python train.py --arch="dit" --model="image flow-matching model" --dataset="photos with spoken descriptions (Open Images, Localized Narratives)" --train_examples=50862 --image_size=48 --horizontal_flip=true --conditioning="none" --objective="flow_matching" --cond_dim=256 --logit_normal_time=false --norm="rmsnorm" --hidden_act="swiglu" --mlp_ratio=2.67 --head_dim=64 --fused_qkv=true --qk_norm=false --inner_norm=false --moe="soft" --num_experts=4 --moe_every=2 --expert_mlp_ratio=1 --slots_per_expert=1 --shared_expert=false --patch_size=[8, 8] --layers=8 --width=384 --positions="rope" --optimizer="muon" --muon_scale="match_rms_adamw" --learning_rate=0.0048 --momentum=0.95 --nesterov=true --orthogonalizer="newton_schulz_5" --adamw_lr_other_params=0.00092 --max_grad_norm=5.0 --gradient_centralization=true --max_steps=20100 --batch_size=128 --epochs=50.6 --lr_schedule="cosine" --final_lr_fraction=0 --warmup_steps=2010 --weight_decay=0.08 --adamw_weight_decay_other_params=0.05
Rows from block 3, named by matrix and row number. Rows with one number belong to one attention dimension. Each number is 500 + 25 x the weight over its row's rms, rounded and kept within 0 to 999. All counts start at 0. Numbers have three digits each. After the name is the row's rms in percent of the matrix's.
# q: attention query, key and value (stacked) (model.blocks.3.attn.qkv.weight, 1152x384, the q third), inputs 96-191
# k: attention query, key and value (stacked) (model.blocks.3.attn.qkv.weight, 1152x384, the k third), inputs 96-191
q.65 102:508537506527500501476455442495507520475484485491540512471504513520461483491495477507531488477485513518459491473522525485503463476515471489480486553531497464431541519471494527478498482501517508509502511452454524460501477550497485494495499515485413518498491500544492462534491477468513506493
k.65 098:506528472436514536548528518467506470537491479520434495525494508498519497484517509506488516527513504468534502504460530472481511497484447526487485534480498522523476506491523498476516496480488470497486487491545531519489536455494473499497495513480522452502496481462554492469522534483531506500
q.66 110:565468513508496556511426524501505469511511470487510524439478500494525473508501489491513498511477486499496519522491527518489506495490499473478510497507487503564481517520495481504461459488537500494489493486477543474469508517516475551530501494493524506511527495538478509485511484475478505476
k.66 102:491542502459511518491490479519498519521504445502534524502517474481527520501501519459525510475488513509488467492510529481508486476491533482502493540486474502500485482529516448554520469482503480503491497483540493474465486481493499511446511503484462463484500525492532490457437475524445517536
q.67 104:496522521501514507509472539501505498497503519492524507493480443503461516488479482509503491497517490509509506433489487510497460520489508513460478500521541478502467521496496536510480485507517493501494504509510502500509513499540484492518482536484558519479529499471509484524490482501469474501
k.67 108:517476490429505539491473504475520506502492501580521539523509557530519544507510474439500508518485483523529476524504520463519526523537533536466498493527486520544511517504463506500542486481529492504544487528485514519527512514490487487501555501509501489521491498456538507485500477526502451515
q.68 119:518546504472508496494462492548513511516483469533491544499491494493510504476504500518502476515473490497519523493505562553489482500541523529453507543453507450443516480512524484488508491497466485447469516484509486533519511472520513500527531488505508505508475539494539492519478508486434484518
k.68 124:523454472467493519507466464530549486529517447521516505478526483455484523479479536557499540523489478532493474491482564466505497495473527473479493502523470492472500523480493504501504484488525520534486499456473514504510533522499468477520505523504505515543462471515483470530515477494501484490
q.69 111:488512479485468526523492504528488475524516475486530517511522471537510509496499531480516509439489531515498487470512535505502508514494506522484526523536505508505449520489489510499512511473542497491467494464470497505544483470528483426537528528475482512522480534469534516487500507535482529520
k.69 112:498506522486544520497517483519503512485508488501509503514473492476515514473530470527519493527501466521556449485466544460486483478541526507512492487486515514437478525513473527508479490518515471462497467480499486481496523479450476480536490579498481555479485484527513509514503472518512497488
q.70 118:501505491561501479490526527486494527497488438544497490474506470502525518533474524541496524558505512510493480487509524515494493505478501496521496501502488483461494499539512536496533484501545512469478513460518527490520547498450486522502534515509456511502466463451492502467515500470503491517
k.70 114:516516519514492491501474535498477537510478488540513470567483502477441509496506473566525508473521536517501528492486469514478508490512507507494474504483506471440504477485502462465524470481458500501510535492504463516521491506487530482481486519531446495476454510557509484523516488534497494472
q.71 118:486458467425510485522510579523489468488509531519471506496538500490538492553462508512466535486514495492530482471520544458498475462474507504530488518515487514463517513535470508504505512480462477494542502537483528538523490504494477504506525490495489531510518511500530485502505468507444518519
k.71 117:484529521405500528455534523509517536491485455466532454519493522482503531467472512502441505525477472499535522465497492518463495519516493488461519499495496455499491515491490487479492507497528523521484522489513506467501506496494518535508465496484535487471541521511475520498528503519519478499
q.72 117:503467513464482473519507490494471484497523487528509524508529484509490468503497490573546555476499496521502518541481502492472469519512499484501512471562490458500488517542503500515489482462537526495484511499475499490473488492472504509468468526493481497451507505514527484503533570506503494497
k.72 117:518500448487518531479481511519507480487457488508520479479470528502524490498482477543563438502511485490477499547497516488492546533506476514501532499523509530489505498483483530547495528504486492516530466478477494503493498488496484527501538540506521481504508477511499518529561561512521505515
q.73 124:480462484461506479485463463480507471496486456512511567511483498504492518490441493481535502495483465506490508529482483496491531506471496516479508512503485498504477507514510498475486475462565513502501516509527513488492518452469497486447511465507579514517501510538467488472499495492474476524
k.73 114:523531460460502503505466460475494499524524479518490494505548498502464461491582520549509509491503474512536521494499463490477489530531462495505502485525471454522535499523506467523514534486468508488506492486502505505508529450512515523528470544470501473518520476491465522571519462486480541480
q.74 122:528513478467498535482522502449502478515490566506485507469502500484485484458495519501483530517489517480485502502499454473483495514530433503488507503532490539537517543433477507514496512545488473523503506525509509465498491473520508513533481516464511472504408494500490505520463470496513457536
k.74 122:522504509447525486522483488481486460489497512513495480520484513497487500539494444504476477489512458551491505503492473488506473517462495523481472549510544527574501463558547532507496510468500476482539500493498502490494536469519503460465477508518499468496453508523488467470502473468502507459
q.75 135:480499510473510504487510478483498540520487511551530493469487533480490490466527504515478492483526513468483509524505510480548500516477440477490464444517533513476480509472501516466481471517510473505529482523508509503506484488487514500503480544513424451468513503519506498515551536493500515501
k.75 130:432508499503519464477520476527491555499506518485481486527500500522478513503435516515493526520510474496527523509456520483524516523495469494484468505497498526442548509509505539498482501471510520490494499481510488531494477522482511489473519503525444478511497502512479499477562514513535507484
q.76 119:480480468580498486501542499476502481507525487447512492500491540502540458451496479522497458513549495499428500529542476499498542513505478527549526538530526476521505506516534485471511513487445471541468495471499487471512511474497531487483506528499472500467536470506498486494487554472482505493
k.76 119:493454512600475520507546507517496492480507495521483488461534467490525481521524511531520515466472502534524508494485503478484444471501539491500533500492512499483492470504506487503501510516549557442506496544498519521505522511488488487499507506495445489510581516493507477495468471481506513486
q.77 127:517516463481536497488466456477541486495522468497543525483492505462502517551505500447508487521435512532501535533476549510492473510496520525535554523488481496505493504510544496509520535478491505513508493511500489562534490463465486505503495464488555532496458515467491536505527496522513487491
k.77 124:491520487440489493519444474508517536489547488510490506532505496519499509483495519476455552498511503514492499474504518497526511467487503494503484503504507501510460508472448521490534473509529538529519498467509533523446512487474508504487495495523558530484471516533453505527495437530475488529
q.78 127:458522534481515467474527518481502535516516509474506502537485498490511505487515514449474505511533509494566519443515515542519493487491504508488492480479519507484525498459463491492510518484478462506483515492502460527540483482519491489498526499529441466525515466490467468486514435498540462482
k.78 129:511494514476510493517471513491520595485486529451497534449531509497517522479488502499425498494521503498478462463506519532489523495505519507477458511447506443510535483496503453521492507551514506471520527467487488484495478483535507486498495493480498504526503517485483527503499435471489527493
q.79 128:500498491557483480485538525492510520503496512481508486515496431520533474505509516530486487461564527473498496477477491505523481509491524480547518462519490486462484466496501487478486528514500495436499530518513497550502485501475511515438549512507475501508541523528470491486445490518556488496
k.79 123:537505519547513509522485548489497520492479449505502493505503487481485541495502494516527498538491498529510475458487456490478535533525542510578498442475502498482544527487456509520502489493494487509525502477453481460484501532531511518538516464542432506485584478491476528474521477475495497482
q.80 121:513519501442471493492458467473506476489490507526496515506500464486455521467509474478478519490504499525457487567481465469442512518518479490477456500496494486510559520515504480406512514478539504500508507491476478485462496524523490517520512514478502522501516493532563525514547542505501541488
k.80 118:504484480532485510514492507514509553504525485493521505511501469504483479515522492499431515547467474499484494476492531519513577534533523519491495467502446512540404504500513504503478494502501512474499502503519513490584513536513493496520430512463512475527464512511527498530465499493506525506
q.81 103:489509502506472511498490513500515516494466513508491440511492481515473501505514478559526489494509511491530490502515518467477454525462475497470467525526528492465529519475469535592500498483495493526482515520517504482498482464496523512508524530526442463472528463496445535473466468500518500497
k.81 115:508489507517520515512548521504476507506481483462496530500494520516544501542484504502480479523477516485515498461518495507549469482452527503573527490493515508540448462506515521554510510505470497496482508505517528516512507489499506506495495498512523498488488514465473493512477511495509514520
q.82 096:490456480535495541483450508534503536486509478493501496530478481511480492523527501494527490538489516523487530543466498473495519506500495486476526461500502477472473490541477478486504514500471491481468489534508537537476492512564503518483464536517536442480455525515499503519538495499530523471
k.82 096:559513482452491458547539498493515487511482509478463535509512494509514506489450505515465503501479483483509470497493468477467511541514549492523479497504482556497514523502530550424505487488535518521491512482501462467519482500508532484503488508494551495512533485516481506489469523537518481481
q.83 106:499448539482482471453538545529447474506485480501507488528476506511510493442526478466456518522524508478494516495534517447500505518489530511506507476468519487537499417468503511498513532493501521515490456499533490517469493488540478531549502518505487504479488493532496494483514515486502474425
k.83 103:477521497496488503497523513477491509485487513471468526511492495492482499526458505451515447467492542502477463476439484509495501435493445515484497494537513518495504534509504477465528488506472502467505535519512483508529481508499496515481473524476478481530497540466529480519512524524496499540
q.84 107:489535525467425533462460508480527494480503484465494452473500474496477494528524462521520529476476471500506533508502488511449499470501510502484507499550479519481488549521505533498497453467481490541493483496497519498536471520514537488482473492458496429485504493487495522487504444507504503513
k.84 107:528449459527579496499556482484491458486488508526484541488495513527543507515516510448454504499522525494484454511512500462520483528510522470517485489480509487468567468492500469446503497525525538454535518527517498499489496515515483505523471508503510471505470492510535461525544504502493467456
q.85 118:499522487517538506501504516485497494501494478483525529464512492555515559500486496486479530463468495475443573489487543516494471496511548483534511529484491517496523502474419520519489550473481480505499492484542508532507481487507517472454469490523539506486502533502475527489548506535561481528
k.85 119:495459485511478492469490510536515551492540530505506461490491514495472498497475530487485489565493501473573482493508485510536544517516498488501513472502524496466467501529541511526490467497524528498539520505494459468473511492515510530512501502496480482499502478480449472556495462522488503492
q.86 114:467507486513444494521464508487544492513489521493489552494490500513499494514518524479488511498492496552535465513474512478508487489467484526487512523536514466498523455497485464481506502510507482453490512502492516514463491501505489526527493505488496514503505540531504457501427494535498571469
k.86 117:494486504487551481471512519531489471537483492474484493562543514502539477495505463485476474508482522425453490495532462540479506490519515489505493467489465498516512538512520459524496479495496524538500480509516476489489500491515510479475456484464484493506531477511483521487485502465519467524
q.87 116:499555495484483462490487490464521417562538510462507513522539481489445483510506488490495530502506513480541496505484531545494531456509497498489497520518514507475524530507505497478482479491479477552512515466508503503541507493449478538513443509503498542493467497508564508441434500508495515551
k.87 113:480473528417516502508487515455478508477475486467453536509498518507562517528467509499546465520440478517530465466499445486480471540492471500473499499513495508529489502515481494510535493522532496450506495538508512472507510504523499529483527498500560503508517510473506506508519484500478518470
q.88 109:493516480462490518506523498529504548490504513523520539518483483521490491472527491501499457507495482447441507480540510515543455494507480472465501513513492514519508506508490499482455500521500481556500496508466502540490485470471517504473521461509523541469471513510481554485539516485520498522
k.88 110:522510493461497499499481500501521537502518496499488473499510525494496509506459494525491535502474526557509467529445531485487530532513491524551515483540488489502505495485517510549514510483517544471506488469502482485502530508481499510504445504483469460511481520501461471512512453521529505453
q.89 132:496478498479491451452543543556470555486519518456456480529528523516508481515513520489468487490503516483511493500546540519503461457504444501517457535503520495413484473525486509498502483516443496478450516504496512507505508454479517476484501485506488513515535507463547509489466537482515499514
k.89 135:434495489460505481511495487523501570495478572514500510482499498485550506486476501520435502495467495474473492453501531500503511483509518521455469493488521483459510479505513454471498529508461495517501520473535499499484489464566497514524518482493450444525555490499511467501512542527520507474
q.90 119:459520509429539507488476527553505495516502527485534521500487520514540468455497457503502498483465503489501499535512498486530531500495500488490512514524494501475494481520515500493463495514500467507494502531542522507486494512455497512508494463484544515485523495497573481520524507507445507507
k.90 114:526452512467489505479511463497467501489471519504505529503502525497493503534489493492503512483527492549472512520490457511459490488512494512474503513497506485507491489507519490503512491472501491485471475487474477478511514477512518513505484468465520504482487494462537500508469558472531502505
q.91 134:492524486379501488502502533495504448497453479504496537515525448453477496494501492528454482544492516497531500538515544474505523505520515486475519489498505492543486528523474488522489500483478492482480511523474512475507540512505488547504538486486520560522541488488498464492480493503507506508
k.91 130:523509508379516488510513521508494439540489476517506532488529492495507518505518521528430524467509484494503501543525494514495506492495543477493515455505532461508529528489503491534482508503501493499497505502466473513525495521436515539486489486501518455498520523517531493517588481486485494520
q.92 123:444486455511500485517503539458497460472505489555467470477486485498519512513491510498515491543511556502518537515494491494485456483491508518506482501562482462498509569521503489481532514496499502508485527511456514501506525526466473491510515514518485516491485519479483497496473484518473503512
k.92 121:541517489473501507517505557512512458518519534473510466485516467485455508478517523459518540458496466491533493441514519535489525487499498508519509454452545556516508470471467494519526517494560514498493461483549483488490469517544526456499485446506499555517486514522476502514521483544482498492
q.93 132:488502512597496524477453475465506535487505515487493512499446508542489520530527491460532505501508493493523547521492476528506511555493529495498489483516492496475467486480504527503453497478517521523513501516499482525445471485472521528511516498496461448499511510455493540524508569561518538482
k.93 124:457498505593509488530485516481510574516490515544524463477515486502481517447473494482493482513525489500510476506480508542511511502481452496499486507519518530507479521501515481478505525502547459505456494451522507496452495447506492498512496546518490541492450499505481484527443549537516496506
q.94 132:489497545567491546512500537462498429448561517453521481473494510516481497448517511503485474475491512501501486530507479499459499488525538450547510498476547459509485472483510502513484526521536450477526489517500513523545500501472488487531552511472489478521496492466520536509549504532517472512
k.94 130:542531486546495452518514527470502481516520526529506478498472525517513491514510498496450498503498502524520535498510501486510577485492491544480486542466486500480454506495501494497545529512508538499471489536498467503497504495493505502497471540533530562489482525498479475471414479477497514518
q.95 132:492514443444494510532510501448501460513506511481493521544548492480491490504515535528524507498519505490499481482531538480496477510505456513450500470519483535538469516496522507504523491505505520475498496499492496494498522503549503440498491465511529526497584489507488505465478478473469493494
k.95 127:487458497436531492476519519498522482522507499498483526477461501511507452502479482461524481500477519490495498500485506500534470482490481513502487491503505517565491517481484496495512522537538506494519488478505503495510487524495481486506486485491500497491600502514435488537514504510473487486