config = dict(
    image_size=48,
    objective='flow_matching',
    fused_qkv=True,
    inner_norm=False,
    shared_expert=False,
    patch_size=[8, 8],
    positions='rope',
    lr=0.0048,
    orthogonalizer='newton_schulz_5',
    adamw_lr_other_params=0.00092,
    steps=20100,
    epochs=50.6,
    warmup_steps=2010,
    weight_decay=0.08,
)
Rows from block 4 of a small image flow-matching model, named by matrix and row number. Rows with one number belong to one neuron. Each number is 200 + 20 x the weight over its row's rms, rounded and kept within 0 to 999. All counts start at 0.
After each neuron's rows are labels from the 100 images, of 14976 (inputs lightly noised), where the neuron reaches its largest size: "responds to" is what is common among them. Only what is clearly more common there than usual is listed. The data: photos with spoken descriptions (Open Images, Localized Narratives). In brackets: how many of the 100, against the usual share in percent.
# gate: MLP gate (model.blocks.4.mlp.gate.weight, 1024x384), inputs 43-85
# fc1: MLP up (model.blocks.4.mlp.fc1.weight, 1024x384), inputs 43-85
# fc2: MLP down (model.blocks.4.mlp.fc2.weight, 384x1024, transposed), outputs 43-85

gate.58,208,195,156,206,180,206,202,191,187,201,206,232,210,213,249,146,185,160,201,194,209,211,201,196,226,186,175,153,206,223,173,201,198,181,191,188,226,202,184,219,214,231,182
fc1.58,221,198,212,219,197,221,196,143,216,221,195,234,197,196,200,206,223,194,193,155,242,202,181,231,214,206,199,207,213,200,184,207,195,212,182,188,226,196,167,226,204,182,201
fc2.58,213,214,172,204,172,187,199,222,200,192,205,162,225,187,146,257,211,190,211,199,207,194,200,195,175,203,219,236,216,172,208,194,191,228,213,213,200,207,163,204,190,189,198
responds to: text has "flowers" (26 vs 3.3)

gate.585,207,217,185,185,216,206,184,211,201,176,173,210,207,185,214,252,243,228,193,177,227,206,232,203,208,193,216,218,198,191,198,181,222,204,187,205,168,247,154,175,212,208,206
fc1.585,201,207,192,199,191,193,160,196,198,197,213,184,199,232,222,167,174,172,218,196,190,172,209,199,162,182,190,203,210,198,174,208,199,195,197,180,196,196,220,187,199,200,203
fc2.585,213,187,192,178,196,205,172,204,182,207,158,215,204,212,225,218,229,161,188,192,200,181,197,229,202,219,203,204,174,208,220,206,196,196,178,213,230,182,204,226,192,210,204
responds to: text has "sky" (54 vs 24.6)

gate.746,226,168,227,148,172,190,195,186,184,191,168,226,200,205,188,200,230,221,216,190,205,201,183,234,225,237,268,201,131,201,215,217,174,220,206,190,188,207,243,192,192,204,186
fc1.746,169,204,229,194,198,244,191,200,221,215,202,235,175,190,197,188,171,183,228,174,212,199,207,188,224,183,180,181,211,161,183,203,213,189,207,161,212,217,151,204,181,195,212
fc2.746,202,208,178,168,211,216,194,180,206,195,199,219,218,201,181,185,163,177,189,215,178,175,199,184,211,203,200,183,194,173,201,225,206,210,218,182,221,198,237,209,194,216,212
responds to: text has "lights" (26 vs 7.4)

gate.739,189,202,191,170,202,242,200,183,157,185,164,208,212,173,205,209,199,189,180,172,181,179,234,224,218,186,189,188,232,201,197,215,222,192,199,181,215,184,191,216,179,201,205
fc1.739,264,220,214,156,201,247,183,189,192,197,227,204,187,188,165,188,201,174,187,181,191,220,222,215,219,205,196,196,176,216,194,214,242,210,192,211,178,177,205,195,192,215,185
fc2.739,201,207,218,264,186,122,222,203,184,206,195,208,191,196,190,187,212,203,200,199,198,149,146,206,196,203,180,199,216,196,201,215,162,225,153,195,196,221,188,194,215,190,192
responds to: text has "wall" (50 vs 19.7)

gate.211,219,203,162,154,212,192,210,194,228,191,188,216,192,213,197,196,190,193,181,181,198,204,184,194,180,213,183,201,147,222,235,255,205,247,220,202,146,195,215,202,193,209,194
fc1.211,194,226,205,258,194,206,195,221,166,187,208,218,225,200,232,184,194,184,169,225,196,182,182,186,159,197,203,188,236,179,203,218,193,211,182,180,258,176,226,210,179,194,197
fc2.211,153,202,194,158,190,205,213,208,150,191,197,223,203,185,222,195,180,218,206,253,213,214,190,173,209,212,210,195,228,200,197,182,220,175,179,196,138,204,206,226,196,182,195
responds to: text has "trees" (73 vs 27.2); text has "plants" (36 vs 10.2)

gate.242,219,208,197,149,218,184,189,191,234,203,199,185,223,224,194,136,223,210,153,191,197,187,204,180,223,207,168,210,206,187,185,195,196,203,220,219,177,162,211,200,215,197,218
fc1.242,202,230,181,205,184,204,190,218,178,209,215,191,223,185,204,211,197,237,213,235,221,166,177,222,197,224,184,168,218,228,202,158,189,202,205,243,182,189,188,170,180,202,213
fc2.242,230,214,187,183,177,177,181,203,234,204,197,210,198,202,215,192,211,214,178,172,177,171,169,188,203,206,179,239,192,192,197,181,218,194,187,197,183,204,182,167,194,208,190
responds to: text has "sky" (52 vs 24.6)

gate.300,210,200,177,211,203,203,192,188,181,210,191,200,208,209,208,196,174,197,192,189,192,214,230,204,191,217,150,177,249,208,218,189,174,214,216,189,171,185,231,136,185,167,160
fc1.300,192,192,202,219,184,186,175,207,209,195,234,204,167,211,199,199,182,186,175,228,201,235,208,181,183,187,189,191,240,204,195,190,169,225,190,207,232,181,248,164,216,173,196
fc2.300,261,206,183,216,183,199,196,205,242,139,209,195,214,211,215,197,186,205,194,144,186,192,180,217,203,199,193,186,267,216,200,184,200,207,220,217,242,190,191,229,183,187,236
responds to: text has "red" (31 vs 3.6); text has "color" (31 vs 13.2)

gate.29,160,205,221,189,235,208,229,191,204,240,212,180,197,189,155,211,218,235,208,173,188,170,211,197,214,217,190,174,207,224,183,185,173,175,194,206,228,159,196,220,165,202,196
fc1.29,206,186,200,203,196,204,168,204,201,205,194,232,194,202,226,176,193,154,203,220,207,203,198,185,180,174,221,211,194,214,205,219,179,196,229,197,194,204,175,193,224,224,177
fc2.29,179,236,204,194,206,190,141,200,218,183,214,159,199,197,192,210,208,190,195,157,218,195,196,211,230,222,210,190,216,199,194,214,187,186,162,204,155,244,206,192,215,208,176
responds to: text has "black" (28 vs 9.6)

gate.128,221,225,196,224,199,174,213,205,212,212,230,179,200,203,194,178,223,178,208,206,190,171,203,217,203,196,180,216,190,208,171,184,202,198,235,207,270,188,202,199,187,181,167
fc1.128,187,181,190,176,220,203,208,195,180,174,187,197,193,177,211,237,181,220,192,201,223,175,182,167,182,174,178,208,180,191,231,213,234,211,210,185,199,213,177,199,222,208,198
fc2.128,195,201,228,202,180,132,186,208,201,206,214,187,205,188,184,186,187,210,205,218,189,226,190,193,206,204,186,192,221,199,194,192,183,195,223,208,155,212,187,159,187,202,211
responds to: text has "wall" (47 vs 19.7)

gate.678,181,190,217,165,182,222,217,216,189,206,191,183,181,205,208,161,197,202,202,209,191,180,229,208,181,195,204,202,161,208,191,199,209,217,175,207,181,210,197,220,188,206,198
fc1.678,215,231,189,220,219,186,175,211,241,188,252,209,218,201,203,218,218,207,196,174,183,197,147,212,204,205,210,231,209,203,191,182,180,173,208,193,219,187,182,211,200,196,189
fc2.678,230,209,193,177,230,237,221,192,214,220,236,195,200,196,185,193,214,222,190,206,218,182,255,199,192,198,197,222,230,181,188,186,208,191,233,189,174,204,233,210,210,180,227
responds to: text has "sky" (85 vs 24.6); text has "buildings" (28 vs 10.8)

gate.355,207,233,213,200,185,195,211,199,192,214,206,205,188,214,229,212,178,192,175,209,190,221,208,197,178,228,172,186,188,158,192,215,200,209,192,227,204,235,198,196,182,213,205
fc1.355,198,204,211,206,190,224,203,192,206,152,192,233,210,207,213,186,222,237,206,200,219,226,192,252,179,209,194,247,188,196,203,186,191,202,197,175,201,170,171,170,212,162,194
fc2.355,219,170,203,207,193,208,194,213,192,221,204,218,184,199,170,176,220,211,209,205,193,211,185,175,198,226,213,217,217,235,181,159,205,155,185,182,223,246,188,197,206,185,179
responds to: text has "plants" (27 vs 10.2); text has "grass" (25 vs 9.8)

gate.421,233,233,205,213,201,202,178,199,201,209,203,210,204,202,202,186,198,185,172,193,201,183,190,194,200,207,179,197,122,191,190,192,194,177,204,214,203,202,233,214,197,208,174
fc1.421,172,201,193,176,173,172,207,171,207,157,232,199,213,198,184,167,204,208,214,177,197,227,219,202,207,223,216,245,276,189,214,218,211,204,211,198,204,208,178,175,213,187,191
fc2.421,211,194,212,187,207,207,208,204,239,190,193,195,218,192,198,220,187,180,211,223,196,129,179,180,194,210,199,215,290,209,206,191,181,200,196,215,175,192,211,181,188,197,170
responds to: text has "plants" (26 vs 10.2)

gate.711,182,210,204,161,169,212,168,168,245,224,214,204,199,201,198,187,206,228,200,227,223,197,181,180,208,215,207,216,213,190,218,175,193,210,212,188,176,192,209,196,168,223,193
fc1.711,223,178,161,188,205,181,231,238,192,196,153,220,169,205,213,210,170,182,203,158,224,219,199,208,206,225,202,211,185,218,208,198,187,206,217,213,214,200,199,207,188,200,226
fc2.711,148,226,189,178,230,217,251,197,231,183,228,210,193,202,203,203,210,195,207,219,188,219,227,185,200,207,185,215,205,203,210,181,187,212,203,173,228,186,182,204,180,219,237
responds to: text has "white" (37 vs 12.2); text has "black" (29 vs 9.6)

gate.697,164,219,210,187,184,170,192,203,214,230,222,212,219,213,177,184,190,201,187,192,193,152,235,197,205,237,207,197,214,207,213,211,196,210,209,208,209,177,173,206,195,197,218
fc1.697,227,214,211,223,168,185,198,210,205,173,213,199,191,216,190,207,211,191,188,234,194,196,207,184,200,240,188,197,249,181,216,184,200,200,193,178,194,191,198,198,188,182,173
fc2.697,235,196,209,221,204,224,206,194,190,200,181,193,205,193,204,215,201,199,211,215,195,180,174,213,191,195,199,217,143,202,197,191,173,198,184,218,198,201,204,207,182,206,184
responds to: text has "black" (51 vs 9.6); text has "white" (51 vs 12.2); text has "man" (30 vs 11.6)

gate.457,213,192,190,170,211,219,212,185,159,175,200,210,191,188,198,221,177,216,185,192,180,159,167,206,200,218,171,195,173,186,208,200,220,206,213,215,169,183,165,213,182,202,218
fc1.457,188,213,226,168,216,209,204,202,204,221,203,207,193,168,199,186,207,216,220,220,184,203,193,202,207,198,159,197,230,199,195,197,196,167,199,194,210,204,183,234,189,237,198
fc2.457,202,195,203,173,187,229,187,198,202,224,203,211,188,191,207,222,219,180,210,261,203,202,190,196,200,189,195,186,120,210,199,200,168,188,198,180,176,216,204,189,182,197,210
responds to: text has "white" (49 vs 12.2); text has "black" (44 vs 9.6)

gate.718,201,205,190,172,200,209,197,187,215,177,204,196,214,180,196,201,136,176,168,200,169,211,180,147,217,186,220,206,180,234,209,213,179,186,208,189,214,181,205,189,214,199,172
fc1.718,231,182,200,227,199,197,215,223,199,223,200,198,186,191,224,237,192,166,183,188,199,238,208,170,172,192,203,178,182,207,219,199,232,206,188,178,196,195,193,247,193,211,157
fc2.718,208,210,200,224,183,194,176,197,198,192,215,210,193,214,225,240,186,227,188,175,202,214,144,161,191,199,164,221,141,180,194,192,163,184,200,185,171,198,205,213,188,177,253
responds to: text has "grass" (30 vs 9.8); text has "plants" (26 vs 10.2)

gate.107,226,201,164,194,211,211,198,205,205,203,223,193,159,176,170,203,183,181,195,195,205,211,200,238,224,177,217,155,207,241,163,196,200,207,183,181,204,236,201,243,156,178,199
fc1.107,175,200,211,198,177,190,196,210,158,194,221,218,232,217,226,192,209,216,222,210,193,191,200,180,166,206,213,205,200,175,170,199,202,189,223,198,189,169,217,216,209,235,186
fc2.107,195,206,235,193,170,203,196,206,190,190,202,170,253,195,195,238,195,212,206,216,213,202,183,209,221,211,206,178,205,245,197,191,198,178,206,190,212,150,216,183,185,134,204
responds to: text has "flowers" (29 vs 3.3)

gate.5,180,203,236,183,210,218,210,182,193,194,195,201,198,197,226,196,202,181,224,203,253,198,202,226,227,178,175,234,210,204,191,182,167,182,187,209,213,222,191,175,226,226,205
fc1.5,178,160,249,190,217,222,214,208,175,194,213,218,188,192,216,214,201,181,244,203,217,212,200,218,199,193,210,222,166,211,193,181,154,209,215,184,192,222,204,208,171,199,198
fc2.5,229,232,199,194,204,200,182,195,201,221,172,196,209,221,174,180,244,217,179,164,207,207,199,180,170,168,216,171,212,189,221,225,209,245,204,205,165,211,210,205,183,126,218
responds to: text has "red" (26 vs 3.6)

gate.18,137,212,187,189,190,187,223,188,158,170,187,199,217,165,186,201,177,199,197,204,180,203,211,206,224,185,149,179,142,204,223,211,169,182,200,211,186,199,186,205,185,200,200
fc1.18,191,196,202,153,193,181,190,219,225,167,208,212,186,194,185,173,216,206,224,207,197,190,211,193,202,211,195,197,207,166,218,224,212,205,216,196,189,189,263,164,197,191,186
fc2.18,224,236,169,214,199,200,231,208,202,170,186,190,224,213,202,185,215,202,183,252,182,169,216,228,218,172,223,200,168,181,203,174,214,205,202,215,209,210,189,200,194,209,185
responds to: text has "grass" (26 vs 9.8)

gate.393,153,204,218,172,175,248,187,183,213,226,237,196,202,221,185,209,194,190,193,208,205,189,241,195,186,206,191,204,238,209,214,202,236,187,188,195,184,186,196,218,167,211,208
fc1.393,176,184,203,183,212,159,176,170,172,231,212,194,187,197,186,222,204,193,189,207,195,216,229,207,202,193,197,219,214,204,207,200,226,189,228,168,178,193,182,191,182,207,187
fc2.393,206,194,174,206,191,209,234,194,174,165,206,197,210,205,210,180,171,212,210,172,191,198,198,191,194,212,203,185,164,204,193,198,210,205,202,186,182,193,200,243,172,195,201
responds to: text has "sky" (51 vs 24.6)

gate.434,227,230,226,170,215,178,184,213,196,174,227,212,193,231,186,225,206,189,211,226,191,181,180,251,219,187,181,202,217,198,191,217,186,199,161,236,209,194,164,168,246,177,202
fc1.434,198,210,205,215,192,220,180,189,184,221,209,203,183,203,207,197,190,190,193,224,204,161,236,191,174,199,204,195,185,223,181,192,224,199,174,202,174,229,187,200,209,226,241
fc2.434,202,176,163,181,235,208,227,192,195,166,171,200,211,195,212,216,217,179,211,206,191,258,249,229,180,193,203,202,225,199,205,213,210,179,183,172,194,208,201,216,195,200,146
responds to: text has "sky" (59 vs 24.6)

gate.632,215,212,200,196,180,192,202,191,201,212,180,200,184,234,243,175,199,179,213,208,173,195,209,240,214,208,165,222,189,199,214,172,197,191,188,193,209,200,185,202,242,221,197
fc1.632,177,164,218,219,235,187,213,175,175,234,227,150,215,167,199,216,190,167,188,227,202,200,210,218,186,191,198,167,218,212,164,169,211,192,213,220,181,211,191,209,181,200,205
fc2.632,208,210,184,210,218,216,203,200,202,192,175,190,230,212,248,184,196,205,214,208,237,201,195,231,219,198,179,230,184,193,210,172,212,196,193,208,193,214,185,208,239,207,215
responds to: text has "color" (32 vs 13.2)

gate.767,171,166,191,228,169,221,209,193,214,210,181,209,209,215,210,172,201,176,207,220,215,146,192,201,190,208,201,206,228,188,201,204,195,176,206,220,189,212,202,207,196,187,179
fc1.767,216,192,223,195,189,138,212,196,187,199,209,210,193,221,184,181,198,183,201,236,205,207,165,217,226,186,193,224,193,188,187,199,205,203,190,206,202,202,226,195,201,202,154
fc2.767,216,219,180,172,160,235,228,211,184,188,194,201,204,189,200,206,212,218,201,191,203,155,193,222,175,200,220,228,192,219,207,186,200,208,188,191,191,213,204,217,203,202,161
responds to: text has "sky" (62 vs 24.6); text has "grass" (25 vs 9.8)

gate.369,237,205,215,138,219,178,171,214,211,193,206,201,199,206,207,175,195,217,204,201,186,175,212,180,206,208,192,210,216,185,170,201,216,197,227,206,189,219,192,180,213,204,219
fc1.369,156,213,218,226,215,194,204,206,184,213,197,201,190,197,209,202,216,189,203,206,203,174,180,217,205,196,190,194,62,203,213,196,197,186,186,197,205,203,190,212,212,228,180
fc2.369,248,178,209,185,217,210,181,203,220,192,209,185,208,201,199,201,203,174,193,200,201,171,198,180,197,201,205,211,383,208,188,199,212,197,213,191,186,210,203,191,194,201,198
responds to: text has "white" (49 vs 12.2); text has "black" (48 vs 9.6)

gate.36,209,180,228,196,185,213,206,164,188,204,193,210,191,204,235,204,220,204,191,205,205,196,202,213,191,183,198,216,203,219,183,155,205,217,199,230,195,198,197,209,219,221,200
fc1.36,198,196,198,244,220,195,213,229,132,241,188,193,213,187,181,195,164,192,205,194,209,199,190,209,201,244,187,191,206,198,197,184,205,192,198,198,185,180,182,211,194,191,189
fc2.36,196,194,186,195,209,208,198,178,177,198,191,197,205,199,243,196,219,199,190,207,201,200,209,192,196,213,210,193,188,214,191,174,193,214,208,208,202,204,198,201,214,222,194
responds to: text has "color" (31 vs 13.2)